Weights of a small contrastive image-text model: encoder width 160, text encoder moe soft.
Rows from expert 6 of block 3 of the image encoder, named by matrix and row number. Rows with one number belong to one neuron. Each number is 500 + 25 x the weight over the matrix's rms, rounded and kept within 0 to 999. All counts start at 0. Numbers have three digits each.
# gate: expert gate (encoder.blocks.3.mlp.gate, 16x32x160), inputs 0-79
# up: expert up (encoder.blocks.3.mlp.up, 16x32x160), inputs 0-79
# down: expert down (encoder.blocks.3.mlp.down, 16x160x32, transposed), outputs 0-79
gate.0:502488539496524506497507475463500526476489510454513486475495508517485525468463493461510497490537479525494489489487534490498504465487467485530481513462496489492514491524519473505553450479528543515505524487472529486508550461514471486498496476
up.0:493513540540461477469499507491488513510493549471518492488532485549482472492505500489528446515488501521480514511494501483516507500495494487500453548511465491485491508490485533480471470464503504469551541505490525492515514457558481540502494450
down.0:536480476518504531476520528476515538508508508538492499488521521522500523530501516510518517497518519489481533551476467527507506531529488492517489512526521507487496475454469513450490493499469464437525464496542493475547529496472506551517488499
gate.1:519537485504485530503514498512507497461505483521511467494493506520495537510509491515496495513480466511478513484504490523463515465521516500493486520530522510491504479482508466529495488495535528495453481502505506474512503524497517475512503473
up.1:483478498532519486491482481509521513510510497507502508474530487458504476485487519490509499522464477503472516497505520513517527515490489490502511512499489492561537516496525497499500459483505516496502520525467472503500512491525481493498543503
down.1:519500484459507514485487466468491489515474489472484473516522504507477496502491484496551481469516507507496494517497493479485531446465494499496497514486441554529461493524486521500508523481528493532491519484530490488512503496514569469457509492
gate.2:532525495465502518505520496493515507457514505498511530512507488499494508505481477468494488482502477518455503482482483489489506472493500524524508553502513479496514523504511465517525469503492521479474492469511485470509477523509470499504491518
up.2:486469508504496503483492498491504493484498492502502473507487502528501512515513508481508517474480499483513512498511495482506470491499516490499510503473496519526503494495493495493520478513485498531491488522554509460458495496496507479513511515
down.2:508493541474494529493530472492479508483451510473487564502490530485484512506483457500552509486499515549520493501492535513525497522519495486474506484487540473463492471496492509503493498511516503485468529514473500524493515503519500531475502519
gate.3:545493532550537509489537450515483413544456505491500453501535520526528457538502482510506493524485484474507515521481500453513506458504449484483451453475506494471471466528533470534460505541474472557474471508601555519489480476455574476467491528
up.3:459502484442480507511454509482512559452538481503488540478440486472465527467502517505532499497528498525486465472498481547485508539514525514505549534522482511525522505468486517494538490454519544462509498504411439469529484508534439523532537501
down.3:457496465533528483521498537544498464466494522476514508489530551530490507501479531499465459498468454520452501469480541467506508501485497497545470523523509509487436509505496525492490487549494533525476473529498559461531458517483490489470477465
gate.4:536480515488490479542497479477518475514515481518488493524508529525472498522502502479525524486484453490450481495487528505464507459502531499516490545532524492488510508536496479526525487510512525471458453493503498492487491535528511468530530528
up.4:542528479474494499525536544504504487518484490541547512499529493487487530505499479479500509516499507548489481516517493519498486521501505559469497497507516497498463508480488485487482492515500475512511456516508467492471468533513503507485512519
down.4:517518497515516485502481473462491524450513490505507499502468498493541510515506525495492461519500461507537502478499497467511538478483505524516485460473501518491475489470508530473487489534523494450500533482514459509506507512505482515491555484
gate.5:525500498519491487493543503525458464517454504506490505522474526515499475505509523521503486485486556466544474514490522477523466496502490505474482467487487473481518480478516508492488507520491472554484488474553513528509510549505506491486498501
up.5:448511505495486509494461516469528538510553511518520504462515479529502540481500479481493512509506465519463538497504509517464540492509552501523497568528507491505499557496474519502510490460487526463496528551435484472490530448498488502548526521
down.5:526460494524518484518548466552461456493525454475521445530550500496446509471511527502485452484506505522455503481459520484543532501481517527467510474485517541487454488485476491525516462558476484556520459547530553504525486505549520506468502509
gate.6:552504487501559450491540448476578426533541483476535485510534535517485516463522507456510512544513481488502509483483477512501532533540480517506443502509521552459491478517498453509503511515462495527462493509526471479473503473508530526510491513
up.6:567479518499587478470521450489551426508528507488531475532511521505508493466512498495478500545508478499505527502484439470512480513522466519502446496452512548458476504533507479520489531499464493552473513504519486473508525459490551521483469518
down.6:515476496481519464506512478482468485531491442494489479477504508471507559561502503491516512483535569460527504574521449504511489474577497485535492507536495503480498467483483484469540519467511454517455496471458439509493534474516505484547522521
gate.7:521517515525539461493535428482547405506514481536492504527508513519486472505497481504539486554480490538537510500535461486514493487567480453506431483492528522488476506508499495504485510504485444516470516488576461520523525518453539516467470490
up.7:481503486462463503518509570519463579507511507489529514429484484502508534509479503489495504448556526473440508482484546515506502500436507563519552506523507467539541488478532505505528438507511510484512464511455542490459466511532441460530527527
down.7:488498474570532474496455507513492522478483537453488472496508546519529465468508534501462474518469432523482532477504569499524514536515464521478517538534484524472470551510503487494502439528520530513480519476550496495558489544484505524472493487
gate.8:505479493474508516495509479498493466521497458493486479462495484530521508503519465508514522500522504479469503507512516511429523506531497526505513505518544485491518497512519481485502514522465511509488475538524508431482460470487501508521492535
up.8:487499507488467519495506488487514472492499466535515507535503499517513524504472482512492536456498509473492486498522500494464487515492511519474492504540524492523488497512512501490488495534456501519474486519535512471471471494501523478508500533
down.8:471519536508501473532493467531470495491482477515502483508469520524500480516528531511498517490458544452564473494487482489503509525511531500480504493501498506479525535516461498523487492512489513505478481523508455497487509503533522465503469492
gate.9:517499491497497478522506514465524460500542516521532498512542481490498507508502487481491521472485488489446535484511482486484505495474482534474493464497478472515479511470476504482486529543469434514515479520511493500493511543520513518551515531
up.9:526454482507510466483518510476504447516488492524504531503565479476495517513532501496488488504551534516476477483502458516489500503476485530489513499513518492484516498490519503497477490503469486520526469536507495502488536529501488558541553476
down.9:450477490520509502509475515508509546493488518475490552490483512504525509496523538528499498500513481523546500474499493550455516514487496525525482541500489482544497506534456563484484515508515490483483505466564472472486502517494527493571508470
gate.10:488519501456502522530510492518534501472510471502515484479485497500485510507499516495525503497521503481484470475492512500481504476525523498523489528506544490471516476466504482505528472515481523506475489479511484478523480522475493471497519493
up.10:502480480516482499484513495498509491483522495509506500498502488519478517498512499497480512501484501506537534524516476498511509514495501457490514496462488512523515528500468490522494519495491482502496481513482548529537518493491502489517469507
down.10:527515500521476502544512497486511521479506483497493505530507517492503513505440507488501499479512510518508503505505513525477483504488510532503537491520498490504505506530492495492521507492524506498482498520544502536473509492468495474487486519
gate.11:488477515491515530496528478475486507487477526537478516469447512470483472481449487502512517520456489508458539506519518483482515527476472502519499509481460471520533460476496454489526489516504521526495479467453518524487544477533496465507515467
up.11:539515482506467466516509540508526483529495459451515478499548550556515525508510536493493471480512507496495463492476483521469457463526541513502514522543529563477447549521461511544510476490460500477493503510523471439522464500450542491494533550
down.11:518497470525507501511512525536519484457502486475507508509501513523490488546501524506473492478500526506465502496500498486521504501504488471487496489495491475491526492500557482556441519542483481522514496502509495522483481518491473500528496532
gate.12:509507451498537477472514473491448539519478450444474526502516550470504477459525510555548473529458506512506481498506482528505499500467549509567495473482505472502512502504516505512485531491525506476511478513497493516479476529472540533473453459
up.12:530504445503528508458483518506449532547502488494479494472474542448510479471488476532560467518452486535511499539511474506497484494460537514532500496482508473518513495518502515491484505482529504481526499523475486516463483505477554519483462478
down.12:491490509503503491484491497465554500512453544469470511474508528500527462530498510518502457517491504495484509495486535505493547489481504459534551560499483505516533515529496460478528492481464529478489483493504516481451514498487514495507487497
gate.13:506469506508496459503484510486508526531514521479524511485512508474510495535515490474503512515512469487446523502527481522491512469475514554509508508518494529465457474475495475532494461482470534473501518529454490462462497514498505494493516521
up.13:483516499497523514508509521521477474454518447495496485523510457472501461505479511498517489476478483506542475519469488473539526517546488475477495489513495516516505505521503549505517507509505490476485529466494477521522539511519512482468503455
down.13:508554519486507497504483539518544487454508461524500490497473477522457513485488485511428499517543469502509502517511466520525487481527502495503472483477522505497480489509518469479525480489509472471529504519495472513515508534544501509501489472
gate.14:521485479501496473518534494470503431481518492558523533543536507492458501503497487519487490493484507472492482519507480477496492500480496518509444434484519483476493499543468528519466549497489430532513483516540487549521534494516483481532489534
up.14:521501432489535435457487527509532431505523456517510533495578495502462551530539548468521455522556474470497479452406468541530516474528528525456462461506530515444461520497494498556504463518480526512496489506489471496542510488495523545521547437
down.14:539544470491551484504465468524487502486486480492477528499532521518468538468554521530489462458491542496504496451492450531467510528523499516488537500522493521481480488518484497506521542500520463499490525530560465533532512513484470551525526538
gate.15:515503506470510466555532498515581488484503495473502531458499469469486514441506489477514531461507508484508483492525482555504493481525481484517483490510511489478539472517506465512535515494497513508458508489503489459492491503516473492542489511
up.15:515482481478480453542519515494572512501519548461506533480472483489466494451507477456492513498516479504525496505495472505481481492511524511509477483488503499478545478503491486533535484505511526490485525462505505464460495512537498505516473476
down.15:523466509494487541515507492486468480501520556513486531500513506499450474511438571526514548468484511470472482487506505483484512521470504522524493486483473498539495512547496465479466499499506486526509481514510476531459546509520501492509500550
gate.16:504523504476480553514492513476529479476482482535495470508475540513496502488473487524469517524490483499504514490481502493468488513540492511491513521544498509521478500505491488544520508507495500499463477490519506493516466484518492448477492482
up.16:499493493517449517530473494472502493490480480512491505488474476503492492504497498495478485502471499497503531469505489515498482512526467492487516486528474504494500504474483521522513499518507516492472488508498516447516509515511503483488496482
down.16:491502529486482500501499538525485513538485512469512488544456494467494513500517496452512525504488448484514472520462518484508494501475450503534512518487537481489523521513484495513503521504479475523478494495521498508480501540521474465496486466
gate.17:461534525504474550508474461487520511526450481509512489471478513549515502537465489512522478468529463483523534491487545484483539478524483469487481472487492491494531465493541497510494479505530502512451503470538482463500454503504482457512522523
up.17:542477492473526458519530509528480486470515509470502525500508492458471491454523528463466558504462544497477482518496482512523451492493512537529545554511493516508499552495469501507525506478492486511541471521461520532509525494528526522484479489
down.17:548508470490555536501502453522514478499551524477528515481487534512489503503478517491501497486521449527453492479484522458520538501522553476493473537454534530500525526520484464469534503538485526476481452519541482495580445493503504534517477510
gate.18:492476538491529497486475494486536467500465528448476493482478505518511488502523475502518538496495508425490486483448548518450495500514518506548473496484545461459556489493519479530513495481509495489495503512554531476485500497496536496529529532
up.18:519470551500523510492496495501508454504462559469465508480485511489491496491501475507501557470489471421516465490451540531432497483492517520548477485478539484468525464512531442527529513497502496494483525503523523489509523488492539508523510534
down.18:522482488480512493478496458524507504542497489494489503490485501463463469517532536509519491515478511470491533518495469444503499507484511503505509525519504482504483544499467494490479492464487499516523513505490481530449500546530474472470449479
gate.19:530507509505516458520491501484550439444540539478510546478478519468472514455506503469485480502478510502479481467488486512496466469489530523504505503488515459465500485534480515506472491497510513508499542503500541512497503457542530524537488518
up.19:539503528496537468517518487480525478473541546470493539481483510469470528469474504469507496502507493511508462479503506499496491463511519494529521527478496457486511458506503496489512473495468513478503535494516530489469488466542494516530503498
down.19:479453490454463539486440481460490495534498509524501527528517501491479489503510529518543529489465459461504485486505438517478534549494473517477523508499521509539453532513473493483481540491496475542503492497494474473461540506505509512516478508
gate.20:562493545506525467520504446504566479482518471473506477513512500485520494462501501446499508543519454481486527495500486500471468459531498522496467546505517551509507527530504454541495491510490515508484500495520513450521504475480496538487507537
up.20:467508484485484533509484549532438564476479520505494521469470523479507514531455492523515478436465549532516462483527518510516512515473504455480518474510474473517500476465503493444512473490504513466527462487482516535519494531503497488509509469
down.20:455537457535468457526475550508512551473480503519489509511456489499558457459515506495472466488481489519493494500491559520490507511523480515478567499494489485549475492502515488514499468512529499516529447521508551491529503524516482519505500499
gate.21:433539545492527566526446531513522551473506549517468483486489452506536516544482519505506517485541431494517513465475553492496570527468480493517538518508485487562508483479489535440494447510477540457487419490462507495527478471501473496497533489
up.21:541476450488465436492512467511523458485486476470496501467494571529488482464524502489506530481470520498484442491515446535449430459536556531424475524491531506457503484514490469520515514498509498569491573505548525467475523538514516505489496518
down.21:519518448496492513521496503551476511492501500489496454492512491495491505477498501522471539523518436543468455521480523500520471495553539442515453475500507548489515498520539497485506515493490519484503556508525511455531460469493520535497530515
gate.22:516516488470523445526511489526504506500513482469530518469521491525490512464503497482512483477468496537515484472482500525515503493508530494533525514514514510489532477487472505491506511500507518494500463518540482440464453526528486508509476484
up.22:464529479518488548471478499476474504511463504514480465528467536517506472566488483568476494533527495432481519517493521476487504504502456510497485491532489507507463511522512489522513483521514495488528533500471484541507519492493522482473527543
down.22:494514502510500495534551541556517499500463460505499434511495458480516490480530480535488473521508497500544530500483534483494518444532485514498494545478533520481501467488482503542500517484470514468539514500499531451509481488523493464528512502
gate.23:465498507504496490515501445533517478509517474478501491475508530519556504506483500494489490487453449474494564506479537505429532463488518488477496460476519501516515473492536495523506489533510546555431534522525518421440458514502502481493508524
up.23:473492435507472540441484423481481467543528457519454497517490535487522490564490508527529453510467499445549513545547491465464533525502495458426452440486515498498485484521545538493462525526531484544481515524518483486478478497480522506576539536
down.23:500477529544455528506528509537501532509448525522524522507478464492468500516492499512515513513457532501500518535515489458483467435510467476507493485521472510526469470456509495507483504430531527494519497463480500545491539539540507500452504470
gate.24:512494473505477526455501492531465571539460439436499478473526501459507450528495497531486492488520495515548475504522478513537492477541500483532534517522503546485503484536535493527514478439554503448515499472498429523521481456427491553470513486
up.24:491532542474505458549488515482543441462509518558528529477458496539469538494524517449496506485512509488456508467483509494470496474466530524504473515494515476517514494480449518497538489553491490557457454496505554461470534541544497486526528540
down.24:478439509536499482496485493465529498473551499509494559490507433477478523539499490453512510517517471515519498524470503499462450457513468535525465430496526471514506478456554499557480509536467495499478506460479463480496484531503461485512499490
gate.25:508527496514479515492499483491494460538462487537486490490522495540520478541478484524518505499493466486535496538487515493486568472514481464478467488528529472463493528511506517484505444473507473450442538494521494486496491469475502471520489543
up.25:484539495510500525480484516516497477519449500501499476529489500533564465541488465535515491512511456459536488529492509474514554477500467480489481467532528478483489483544531507487471477480482475458474557491542500487483481483476517471514511540
down.25:464487512475442483497537483445459496475506461526523497509456485508452520493504518476500474513513509435508485527541483551463429495524465513498501491542508515461491492523500510481506477458506481516494523463467530488492574515496545491495454508
gate.26:503503478463515494517504484485536491499501501509521507456501475499508532509496501511513514488507498497481498476479484517472528488499536506499490518500509506499517489469498498504539465506504539498460503491480485462495502505504520478500564494
up.26:475510458478512503512490515462497480531506503492500472484481529542510530494510488514510492478486498488480490482479463495457517518499515511510450508513525494516490516490508495522505474505511493509488475514498516489480466496490543485505522501
down.26:487488492490494472527444475491474520447489502466508487498503507519492528501511523516519528496467484482517507497521486491516494539485534499476512514521467472504564499486520478479500459504483515493504480480515489456477505530478476516499488524
gate.27:513509519480501513517551482469521438518501501510550491514500499521536486542493527532505511520519468471461489506491477487479523474507482469504457522493515516519477457496496470512514501511497476532478478484537495502510477517469487451491506509
up.27:534536531511509484531548491489513464500487509495566498509516486519506472522473518517492488494531491506469479501494485471502499466476478488526490520491506501518500461524476496521484490516499491502476516486502472497512494518485500458456482482
down.27:502526459493486535486459459499531495519475508528502506494496482498510509516529433481537532497515452461513496517509477467505517501534491492483460545494540510544488515448462479489508500457483475491460534493495461490448530456479520519543493481
gate.28:555498522529555460494524510501515467530474523448506467520508536479506461432543509466514505526493519508548494502517497490510478483536483492535477501496521507436490523554464453528485546520501445517503531512553506531498536447485567500470431504
up.28:453489491503508511506505494544456572483572472497490535515493506488462495489453535474482503500504536462496502493502502484509495527472503467523527500497480496535491530486500490500498488449498535502525499490460500509521511511532434503501569507
down.28:478514514529487475483499509498513498519465529463501466485478536491524495492495508541476484452468480550498465529526520542486459501474496491484505497517457540509474514483558481564527469518503558500534524518507513501518489534470498514447498502
gate.29:511532475489509509519492498489491501499469501532502540443525497479472484492501514511557495458505481520527481443515500521493482469518544510513505484556497533493504501517536474433501473470518524458505488458518495515512499520518502512495487498
up.29:509461508489486495495490511486511488488535485473497500559508488507489487487522513496454522527543488517474519531498481498491529517499466491516482504471489485496502516494475502569503527515485503524494485504470493480489483480482492489505528509
down.29:486487491512463493516520501421520472491511431503511488472542504496455514520473490485487503459478510519466504493523528498514455489537498499515502498487509489499511527504535512521474498516490502519507518533474537513503530491509540487503520482
gate.30:537486484492464486470505479489503486494499487490516516488516516492493527508467485520492524464505489501488470475519521504478496500504505488473479511513495498466490494503480495478514476483507499509484510493512500478494516495499467490535495543
up.30:508512488447505510488484483475510516488500535498509519495493532497495511518500514493532505477504483521500490522502508487493491514498521506485478520498499478500498495515515485489504473465510496511480499520509510470491508503505497500510506520
down.30:515495500498468496518505504519516490513520492508465517517513504497496515517468526480492431526523509512520492489512473488498503494471509469490476491497497533507518546504529494494469513495466478487490491518479535490487499441488529511492493499
gate.31:511514508474461478483516494491488505494492513514541531473508515473473510508512508490505491492542506508481482494510507506483527476496504520474529530500501513491484506493526490506519486493514513491500492503491478496507506526532480508523511491
up.31:480542500502500500493524520477518502497479481513509505495500485510512518501468496495510513503496498511496508479513504497505517502484498475508499478480491492517491496528506504527482499499516495505494510491483501517492492538499475510510492526
down.31:496518486525510508493502494508485515495485522509486505487497477519509512464492475519511513524509473525514482524500483478483485514533489494515546506504493509532480516494521507476536528522499487519509523500488514497488500475489509499514492504