Rows from block 5 of the text encoder of a small contrastive image-text model, named by matrix and row number. Rows with one number within an expert belong to one neuron, the router's apart. Each number is 500 + 40 x the weight over its row's rms, rounded and kept within 0 to 999. All counts start at 0. Numbers have three digits each.
Before each expert's rows are labels from the 100 texts, of 14848, where the router gives the expert most weight on average: "tokens" is the input token at the peak. Only what is clearly more common there than usual is listed. The data: regions of photos with short descriptions (Visual Genome). In brackets: how many of the 100.
# router: slot weights (text_encoder.blocks.5.mlp.router.weight, 64x192), inputs 0-191
# up: expert up (text_encoder.blocks.5.mlp.up, 32x96x192), inputs 0-191
# down: expert down (text_encoder.blocks.5.mlp.down, 32x192x96, transposed), outputs 0-191

# expert 4
tokens: "a" (21); "zebra" (8)
router.8:479600522544544458555489495561531469535505480529502499555549412542419509497409492510485455504491519427490563473531531522469466543501548547481541494509475550485567439502525427477489472568535528501474533446482540472464581486510547425554473535495453444480512500463477495490581469501530508527503539511528467505607558523472545517476457494517515460479520540515561469453548514504497430557506514486470471566449419493533484507456542451551537552498461509516541471502398518561446509537562450554541503496446500469531538476437530566542469505483443411499488514447479444488535469515490457498
router.9:465495500564530517489525507525509468531547509495483469453538455502556473517466479506457556413551525480448464477569500500421471512475539534470537566461491490560496412492470530468476487459421458462490500511513541447456527505483590497540513467521453468493605543475551544514553476510529520464485492476491520519560503479523551503487489487538473458524484513559538539508485571476447560460492477481539461497453541521506552443482539485545516531487502452526554496509440503572474489531553518467583520517494431467510616447419438568556461453451423448548460528499432464427568505517541479557
up.1:517496492492513391471515495466464459449465519519437549508452532489569618444485509526510504469527549530526540519557520471528485514602523438576558470532460424491478517504504491456486459544544529483392516492534414443453522586581542477476472474473552472490549493502478472521525461494516544489463560442485554500481559420541478416469587526509488501495503577515505442476513501501543431463435481474510517421504462470454515567515513542493508500468512442520540441524488555546460447499487509509507550528468462534415518524485499542551467482545516499464486453563519469499515475468490529514
down.1:497472468481506532525540506588509497513509458496492488598511475527499460557461446430528499511554469511487508528494517382452528508447467478488436446548458495518534546437546480514447520519477603453440454494465504504460509541467476488427552513510504533504534564495490474481486525448477488529528502543503488519465490522477492466600487497503462554454440500531465506499433492459488504588512470447536520512491446546475502480502538544535469386501555509512524489534490502407449506488421483470531449531494535554477483486527487546488476572553478485526575500444605618507441451527470501573
up.2:489473504531512442508457497484543570483424462494472464526508461447504476565566515550556537487534471545598517501529484504569499440491502577487496480561490470527422545466434512511471495570438474525409402492540472504567516500522457518512492530518506493518514414500516474531502457493502493586508612449433481579521525544517478518404439518473506527487494588550530476477531465484516439489568504497441452536499445513563524496538469517491470520576387517456466503460530475494458497502499455505530482480461486454493463486537540388516506495465488531436478498477473495507515493459490467546
down.2:512602504459463534533483440499493494486520482524505496480495531528510524475476539506424464636477443475437508519536483507515523501523520492459392498516512520500570504535485523451484480467555525522406428580477501464509487541406483503445494461549514451559487480463465499506439543427521489516545412485468567540497507573550525519536534477481504477553464488483418458506440534487530528443455500559393508446570558517549506457494459443463492501454507472450478483508472498508554528515486524469518537490546512536448513479492543460513458543519522515563494489551492601529505489509440449575
up.3:513502535462505523474505486526476501443460451489486491461503513482516520502477514543523474505483526547511466539426473583527551493522472477531487536556509477440574519485561516493529514505488471542476491500438437569538509515557481518494423495421513546512517483485492509448455363419451536433521441499543530533467479484586499495514590473465545590466514533456465475441526495466544456511529463526477510423557520431454477500562477567510492419461534498489483521471519572496526498464528486475510451540494537548455492496539581475479559422601491476492517458500563552483409457514493510432
down.3:483443532463459546547534526537457451544500433506568530495530521463442507513499569458471458533412528503474473500560518542472499497539402472480516441445488495491525482515592476462517528419483408459503469495440494477579437484627524491618438511427485514560518494517473492504548455527511490476435432515470467510457520428504490460526545526432493500521563432471533529501543504498476452499524522535521528505520452355520538512499496468492489477474505513531586500535501457526481473447520490507436515529488494508566516487489508496497539544445524519490535433513506484504514564493542545519

# expert 20
tokens: "green" (12)
router.40:408507456559517544410488484480431501560444527515462512552529444467498476576462446475482574483488467540509455448469416545505441470439531543484541521544491526480467559432472489438456465507428454557534526500475434506524507487468443562505498459517495527491500509525533536561490488481441493477578493487508539540496502446552533465586485457531536410507441486529568493471482574521511530567502472429505468523560411529516515428503549551583469413553534489486492539445536524469512480544543442509495471495483470529502539517502461449440483515543492510535490455506565503462466527494514510503
router.41:524421483488491522536455530454517490516498475532536517490491477555511472508460557447494485513465452513426500547518540537479468418467503455520466504528496542487464568417513501404553418606515481413545507507437537456516480505453464605462510446517551527545500516527519495503516531513529499492457454510505521381492525513552437537614529546478407511475481497440500491529494499522543524539506512544508563524501492506502500482485531471535539555478538525532521519442468520448497497446538428461580478519511516556524462482506430530454523473551511522551509420492514556534467498440492608522
up.1:512481470479510548543499497526497479509484441499588487509486542503473544470492488599515499539514467501464498497456588472524467456450504457484497539470519516474599522487518461496535516541507550473539564514495523517452417482466461414541508412403523449456457500512560462546486498446480471568571402544479481529546457580456558488477453462483541470492505536427500562510510518440520523545503529564499532486486527554507513526483455512459531539519486580464518494513495506445544485456448423519472538514514508453470518580554472558433511508478554461504400464432467529489578470499480456534
down.1:463506425514483488540573472540539481468500459542434494507470502522502523449515477425499447414538503487483504568555477446500452500471574475513540479479471494502435467441548471603555544482411535534509518591570544515479547490470486526466535521519513507401440568503544479505498563576508441495511506443527473506480472486527517466455496489488498443512458556544531457477567470493494538559419486497567489516484453596467340492505486496489508507521476473523430501488519519463411483504499500494523541502464464546447516457485446507492542443476494538536486537511510447487502462507443472516
up.2:565533503443514474523501523437504481480456439498525524465492506536462586421472536587536459551551476489481535544513547433546501470522535442568535445509460506482484553500500470523530487492604512374444488485507514454446476545458530390499472474426540445500482492520511478472534492510474522575499461485430451470546479492499464478527515541482521537470523534477553500459598449516515431534487498512474588529479490501487446548537477472460514532496480545558545451524457551497467490481454449542486537477408500413467525536499514580507489508498530455469475450435487512539534432508447511503
down.2:548447469604439500466554476544490490529546471517513506485491450461481492491470507423524535418486534557533420454526445479537487506434556501513465467467463488494496419431517452505531498444424511465465483504486522472439490428524557513487483513525471477466436571524537512543492458527500492506428465482514405547458542468529515522497489502521485464488395481488471487460459497474490529453483536525459478478463497532455522490542559522544513458566497515556429444557516492549527500605572468542519483533540484529496568424561532483498459435485433541545434497514441453476512519559498425507
up.3:473546541519520548496495449492461499518481475484525536473521493499488541501458558570484535610530531479502533480507481451512591500504527525511546522490507514479545411538523514531559565546525490454518456407507533466536499476499549390548446548472502457478509444484465547458512402445450480474425454579506447502585470542504490520476460489524504496448474529439548532518570530512468448509533502555512550564545519496475469497587479487551490513467484501456473472518496464486453437469517431537480483567441509473472533456446509508534496540464490439581516467484416464495495419550476474423
down.3:435423447498514503557518495429478488468459464479499540484553522559561531462480533507497603498447501502509522511574422432465514439525501477511499430444497479467451460530449509563482459539558465483529504452529473479489472478585483485513460504490453529514511433511448534524463504499506515493536512554512511474554531542520493490439433496430510469539530519485594496444552488522412531432458556473501491524466458494491445470501467448506515499545480502503551508514559551456456502539505603523459465605418494494405519505498433516548497493499553537463438522563516460465464457509474463574

# expert 9
tokens: "orange" (27); "in" (14)
router.18:565511525473529532532502475496473438526469485543498524509529469536484508500452487501466475529487498582475579576454495542559536489499485440545510453558505530467459526481513550526546462465534503511511479449492500569493498440528469493494446504499501500453405465520537495520466458508499419512400502533469581510465506487500398523486549538459415504418528463504476484486467450469535474536523436443498514505556477557508467509530444501485546452454520459559541493482498463449519532471545514475493411519499557557506521499520367569438524454524458584559518407548494535519478443514468563467
router.19:529503559437481473477556442497486458559508494475553563518505553525505526503448509519514507518474536564537502532472525551551535470504464502492515492537516525479441487458484548458498490488546493496538469520495539473528464448505493589498494456484502534459442459558551511583468495500492482467415496556524584479484469467495429486519544431425406521445511526477537541516485488470519473595453491560483528503502471482486457448531455525497474388433545490535520482479504492457533472498476504404522453539515586537506468504482462584529514471509512576514512396592497551483505396541474565450
up.1:497529561503522538507493521477503526472438504438519493399440513526446484511442527490546496520572560510492513495463486489514549493527518473506519506484475494526566475536549435491536478465475475518464465459435493465502499515509543524523376544423524525538514554464468537492462408486407494522479483579516467588553564533550486489476442549498570564534503555457481519418599490522509428494551476542445474511527476451468459514508524482506477469538506553441462516505501540507559472394510446588443510520462487439565471472533516463470551479510480467437510545476521481451543504486513446474
down.1:468467516531497454503568504554528487493580462549509596481474464527445479468461595465502509476461570469505540539492499499513490511535492438457542438493496499487535449498628516516480489454452468492473555456500532469506395485643569444516467473511532469507435481471490506491478566550589535445471447504574415503464492502515517483537469538428446464451445463519554484484516451469449502541526515513493532508514450460528481486439558446464471472560462508538433471483536496529480502515478462484496465481501482458478478545466403512519521467534474525461513442516470517535496462437555506479
up.2:450569540492522496427521481522499566523451462474527583551472506487465512527431511474517508523514532495542549474531480530477499484459528491495476512506461511474519461517546486477517533539511497547522440489453467483543475406499475438528423576499417524472478505487488565518458471504509425465544444615535470564587502525482475507553468478528600486500491515507516429545513559508507485515575498508528487544539557473485498470544458630566468445477576534436472481476550518495578466477487475541429440517485507475546459428499465421481534526429478458560491482521475501480496520519438499521
down.2:505426457520538516528483549486481540494501492453462422541509474517489451465487544557468539600476531419490481506509552495438568547586505513490488519462633540447548466544486505577544498497529454483503480453476536520483485498516457494555519516456578478473463540517409507532469480495517484472506445538599501523477584527548538485509468462461490516532535467516522487495528510514509453472543576459446511538511564516542484438460533487523467514458538468511458514513432476499583532525551541432465596508500512566542480521459531481480507528494583489549495498493497482481420400454519472544
up.3:493577467470558504471589493530568527490452464454570548502482491485452524476437504478533479498535524452477538515529481490506492508424555450440558487517508526596516456540569425546559491467538494461479455454499549511514465508486569475529465513428510522528482561534524524505520515495493524475428455551544473438578497523466535474486481506488567532466534531470522582432570493539491530526564548525454510528514446569459474474507539472570515503461485581484504494528435512483582492486553454576420461518521435502598477485525464454431546469475474433493524472527505472491538479510535450511
down.3:504483477479480516535581470535452533498504517488489469489453462546494500460545578592510464472490489489554480533506607472446526451504435503477506557498555493485525535465585514544560549508444499473525519415517484498464436531602547432442498447466516557428488448459493479514498518443497570460483534497517489485409475477455507481525505527450428529492493539521509510468564477512427527473438542440512506486493562560464510519437482517482474458546456482512434483506446523460426494595516452490557502594469464474481472471474533546426531515503484455486580469524491502510482429532483460528

# expert 16
tokens: "in" (9)
router.32:563449544509554472444506504446496465506498500542472529489480490505428504527525498534499468524520464549479540466506434567535467508470514449550470501559485481567442527462461485484449436551505501499457524487492428506480490525471450518462407484505507557487511552503505465546485521511538465509436478446508558467453497463594487519564573514429456546474409481453461546460558477457466453570482510538416511508564512514539503512557517526523482427536570452503545525561484530443522447480522534445488453511452502502491447457490474506525556433562411549535567407503500544484456450496457553482
router.33:496432547551526455463462505476514475525523496536415483519480530474414486552496537486500499504492454545587567501515456536528587508503545497491473457579505523527441507465450500515461425529483536560530485461512449544534503476464498531441460502527467574529567515482554509564437474510500455465475523502501499493459498436521488505520549432508498492550468488476509565524482483598463483501483467408424509501529529557568469467461512530495524434527528469463513508551557449433479502469485511540494454436556521534467489473493519507595479465509425528559577435535553462546436492570516584537
up.2:504521564479436544478462478476504458520513500507503522457521516504473501455528482562547543607525485541501543530470558492521502474389524542499488521503494532502467397540474551436577559520541524406487502498539534468507484495452566513500487419440484542435484490551525513519471474468488563501431446511523520535529427524473504506523513452548486471505528496443600522534515540500443496488463522523475541504514490575498454483585496432548586526551471525489504417516507525450471445472480459601492485521472558534464604545521473571446489493512566456512444474532462457486515476498504505532
down.2:529504554430459500510505534579461497528529509488522476513557514509552521480527538454543545512488513535459480557568451525532460528479481506524565466503498470605389539508549450472508467531522561457471485486596563503486495474512439436395423427496521475572455534503462533538469509527524448475455561482539527486442419489462517477468600453491533424450539448513436525474481543461518508499468521498530531484568512485500530542526517502447527444413484533458489534460507533529468479487442522492474521417514400494518531570519494456457485505536519533452494518511511463547507460509546471511
up.3:487480541543537517519530582475559452458494572516496457505503456472451544538466484463514458489532536452442463494507533495422451531524514495466573486445536455496511534471523453444524483481475525450473545526547530492384515586510449538553508456443511482480480538442513504483567495449499503484525470491436517450533477504544522528546501563500519525423513513499530533392544492531502466503521458507467597501476459425486528469497577468533471521525484500576507476552395477491482498426517447559527547565450524515502505523534498505483524599478486502419460508580550483429524501432541478491
down.3:467451486470487478504522520527531522485550467480492507526496454552486438460441475516482435460506479434449497524480542419511490482469489442506562504485477475462475527467486507560493513455517491519510544422529507545478400467548503485515479496470503473411479463485432449598457525493559539470475509522509544534518632486559524492453523569429506457432472517406535409494536517526535534524533549500502466482479493499508457364499487442476469476508489501505513500549561512506457474503528501425538440563486509554488451487472470488501518403576500539502535485525491505448530428424549520543
up.4:451558498556511509502487478488474511523463499542496453527498504463444468488514592559472562504477566455498492458474496532459465564524465531487496506427447477450550362530479497565476562533456457488513441468486466494502542467498512421527450525473494488493421471550460535525573495510526495498539426580485496574541489501485510582540431462580536493570464489504531513585498553513442491487532490504536496579490543572520507467517521538508471511500552516499452477507509501495524444512508496485474514486471472438507580456467483514526489498427495454564492622495466470564514536587437456514
down.4:472536476519435508508483516605457500492572523495525480402472475569513581497503498464519530506517517529525533498561535477476536472549498548538500485501476493540465406504534473511511496439498523515444529489539527473530541496503459515477498512506533490469476494506526573534481474554514532508497520479571524488521471556491614502449496419480429483538453514516539526500566472531457505530486510520482467461510480640493451523446426438515455538484468465558419517511506493588511474534512483432525502558549490554509540485482473520482498406490510473562529522460421437477485348494543481493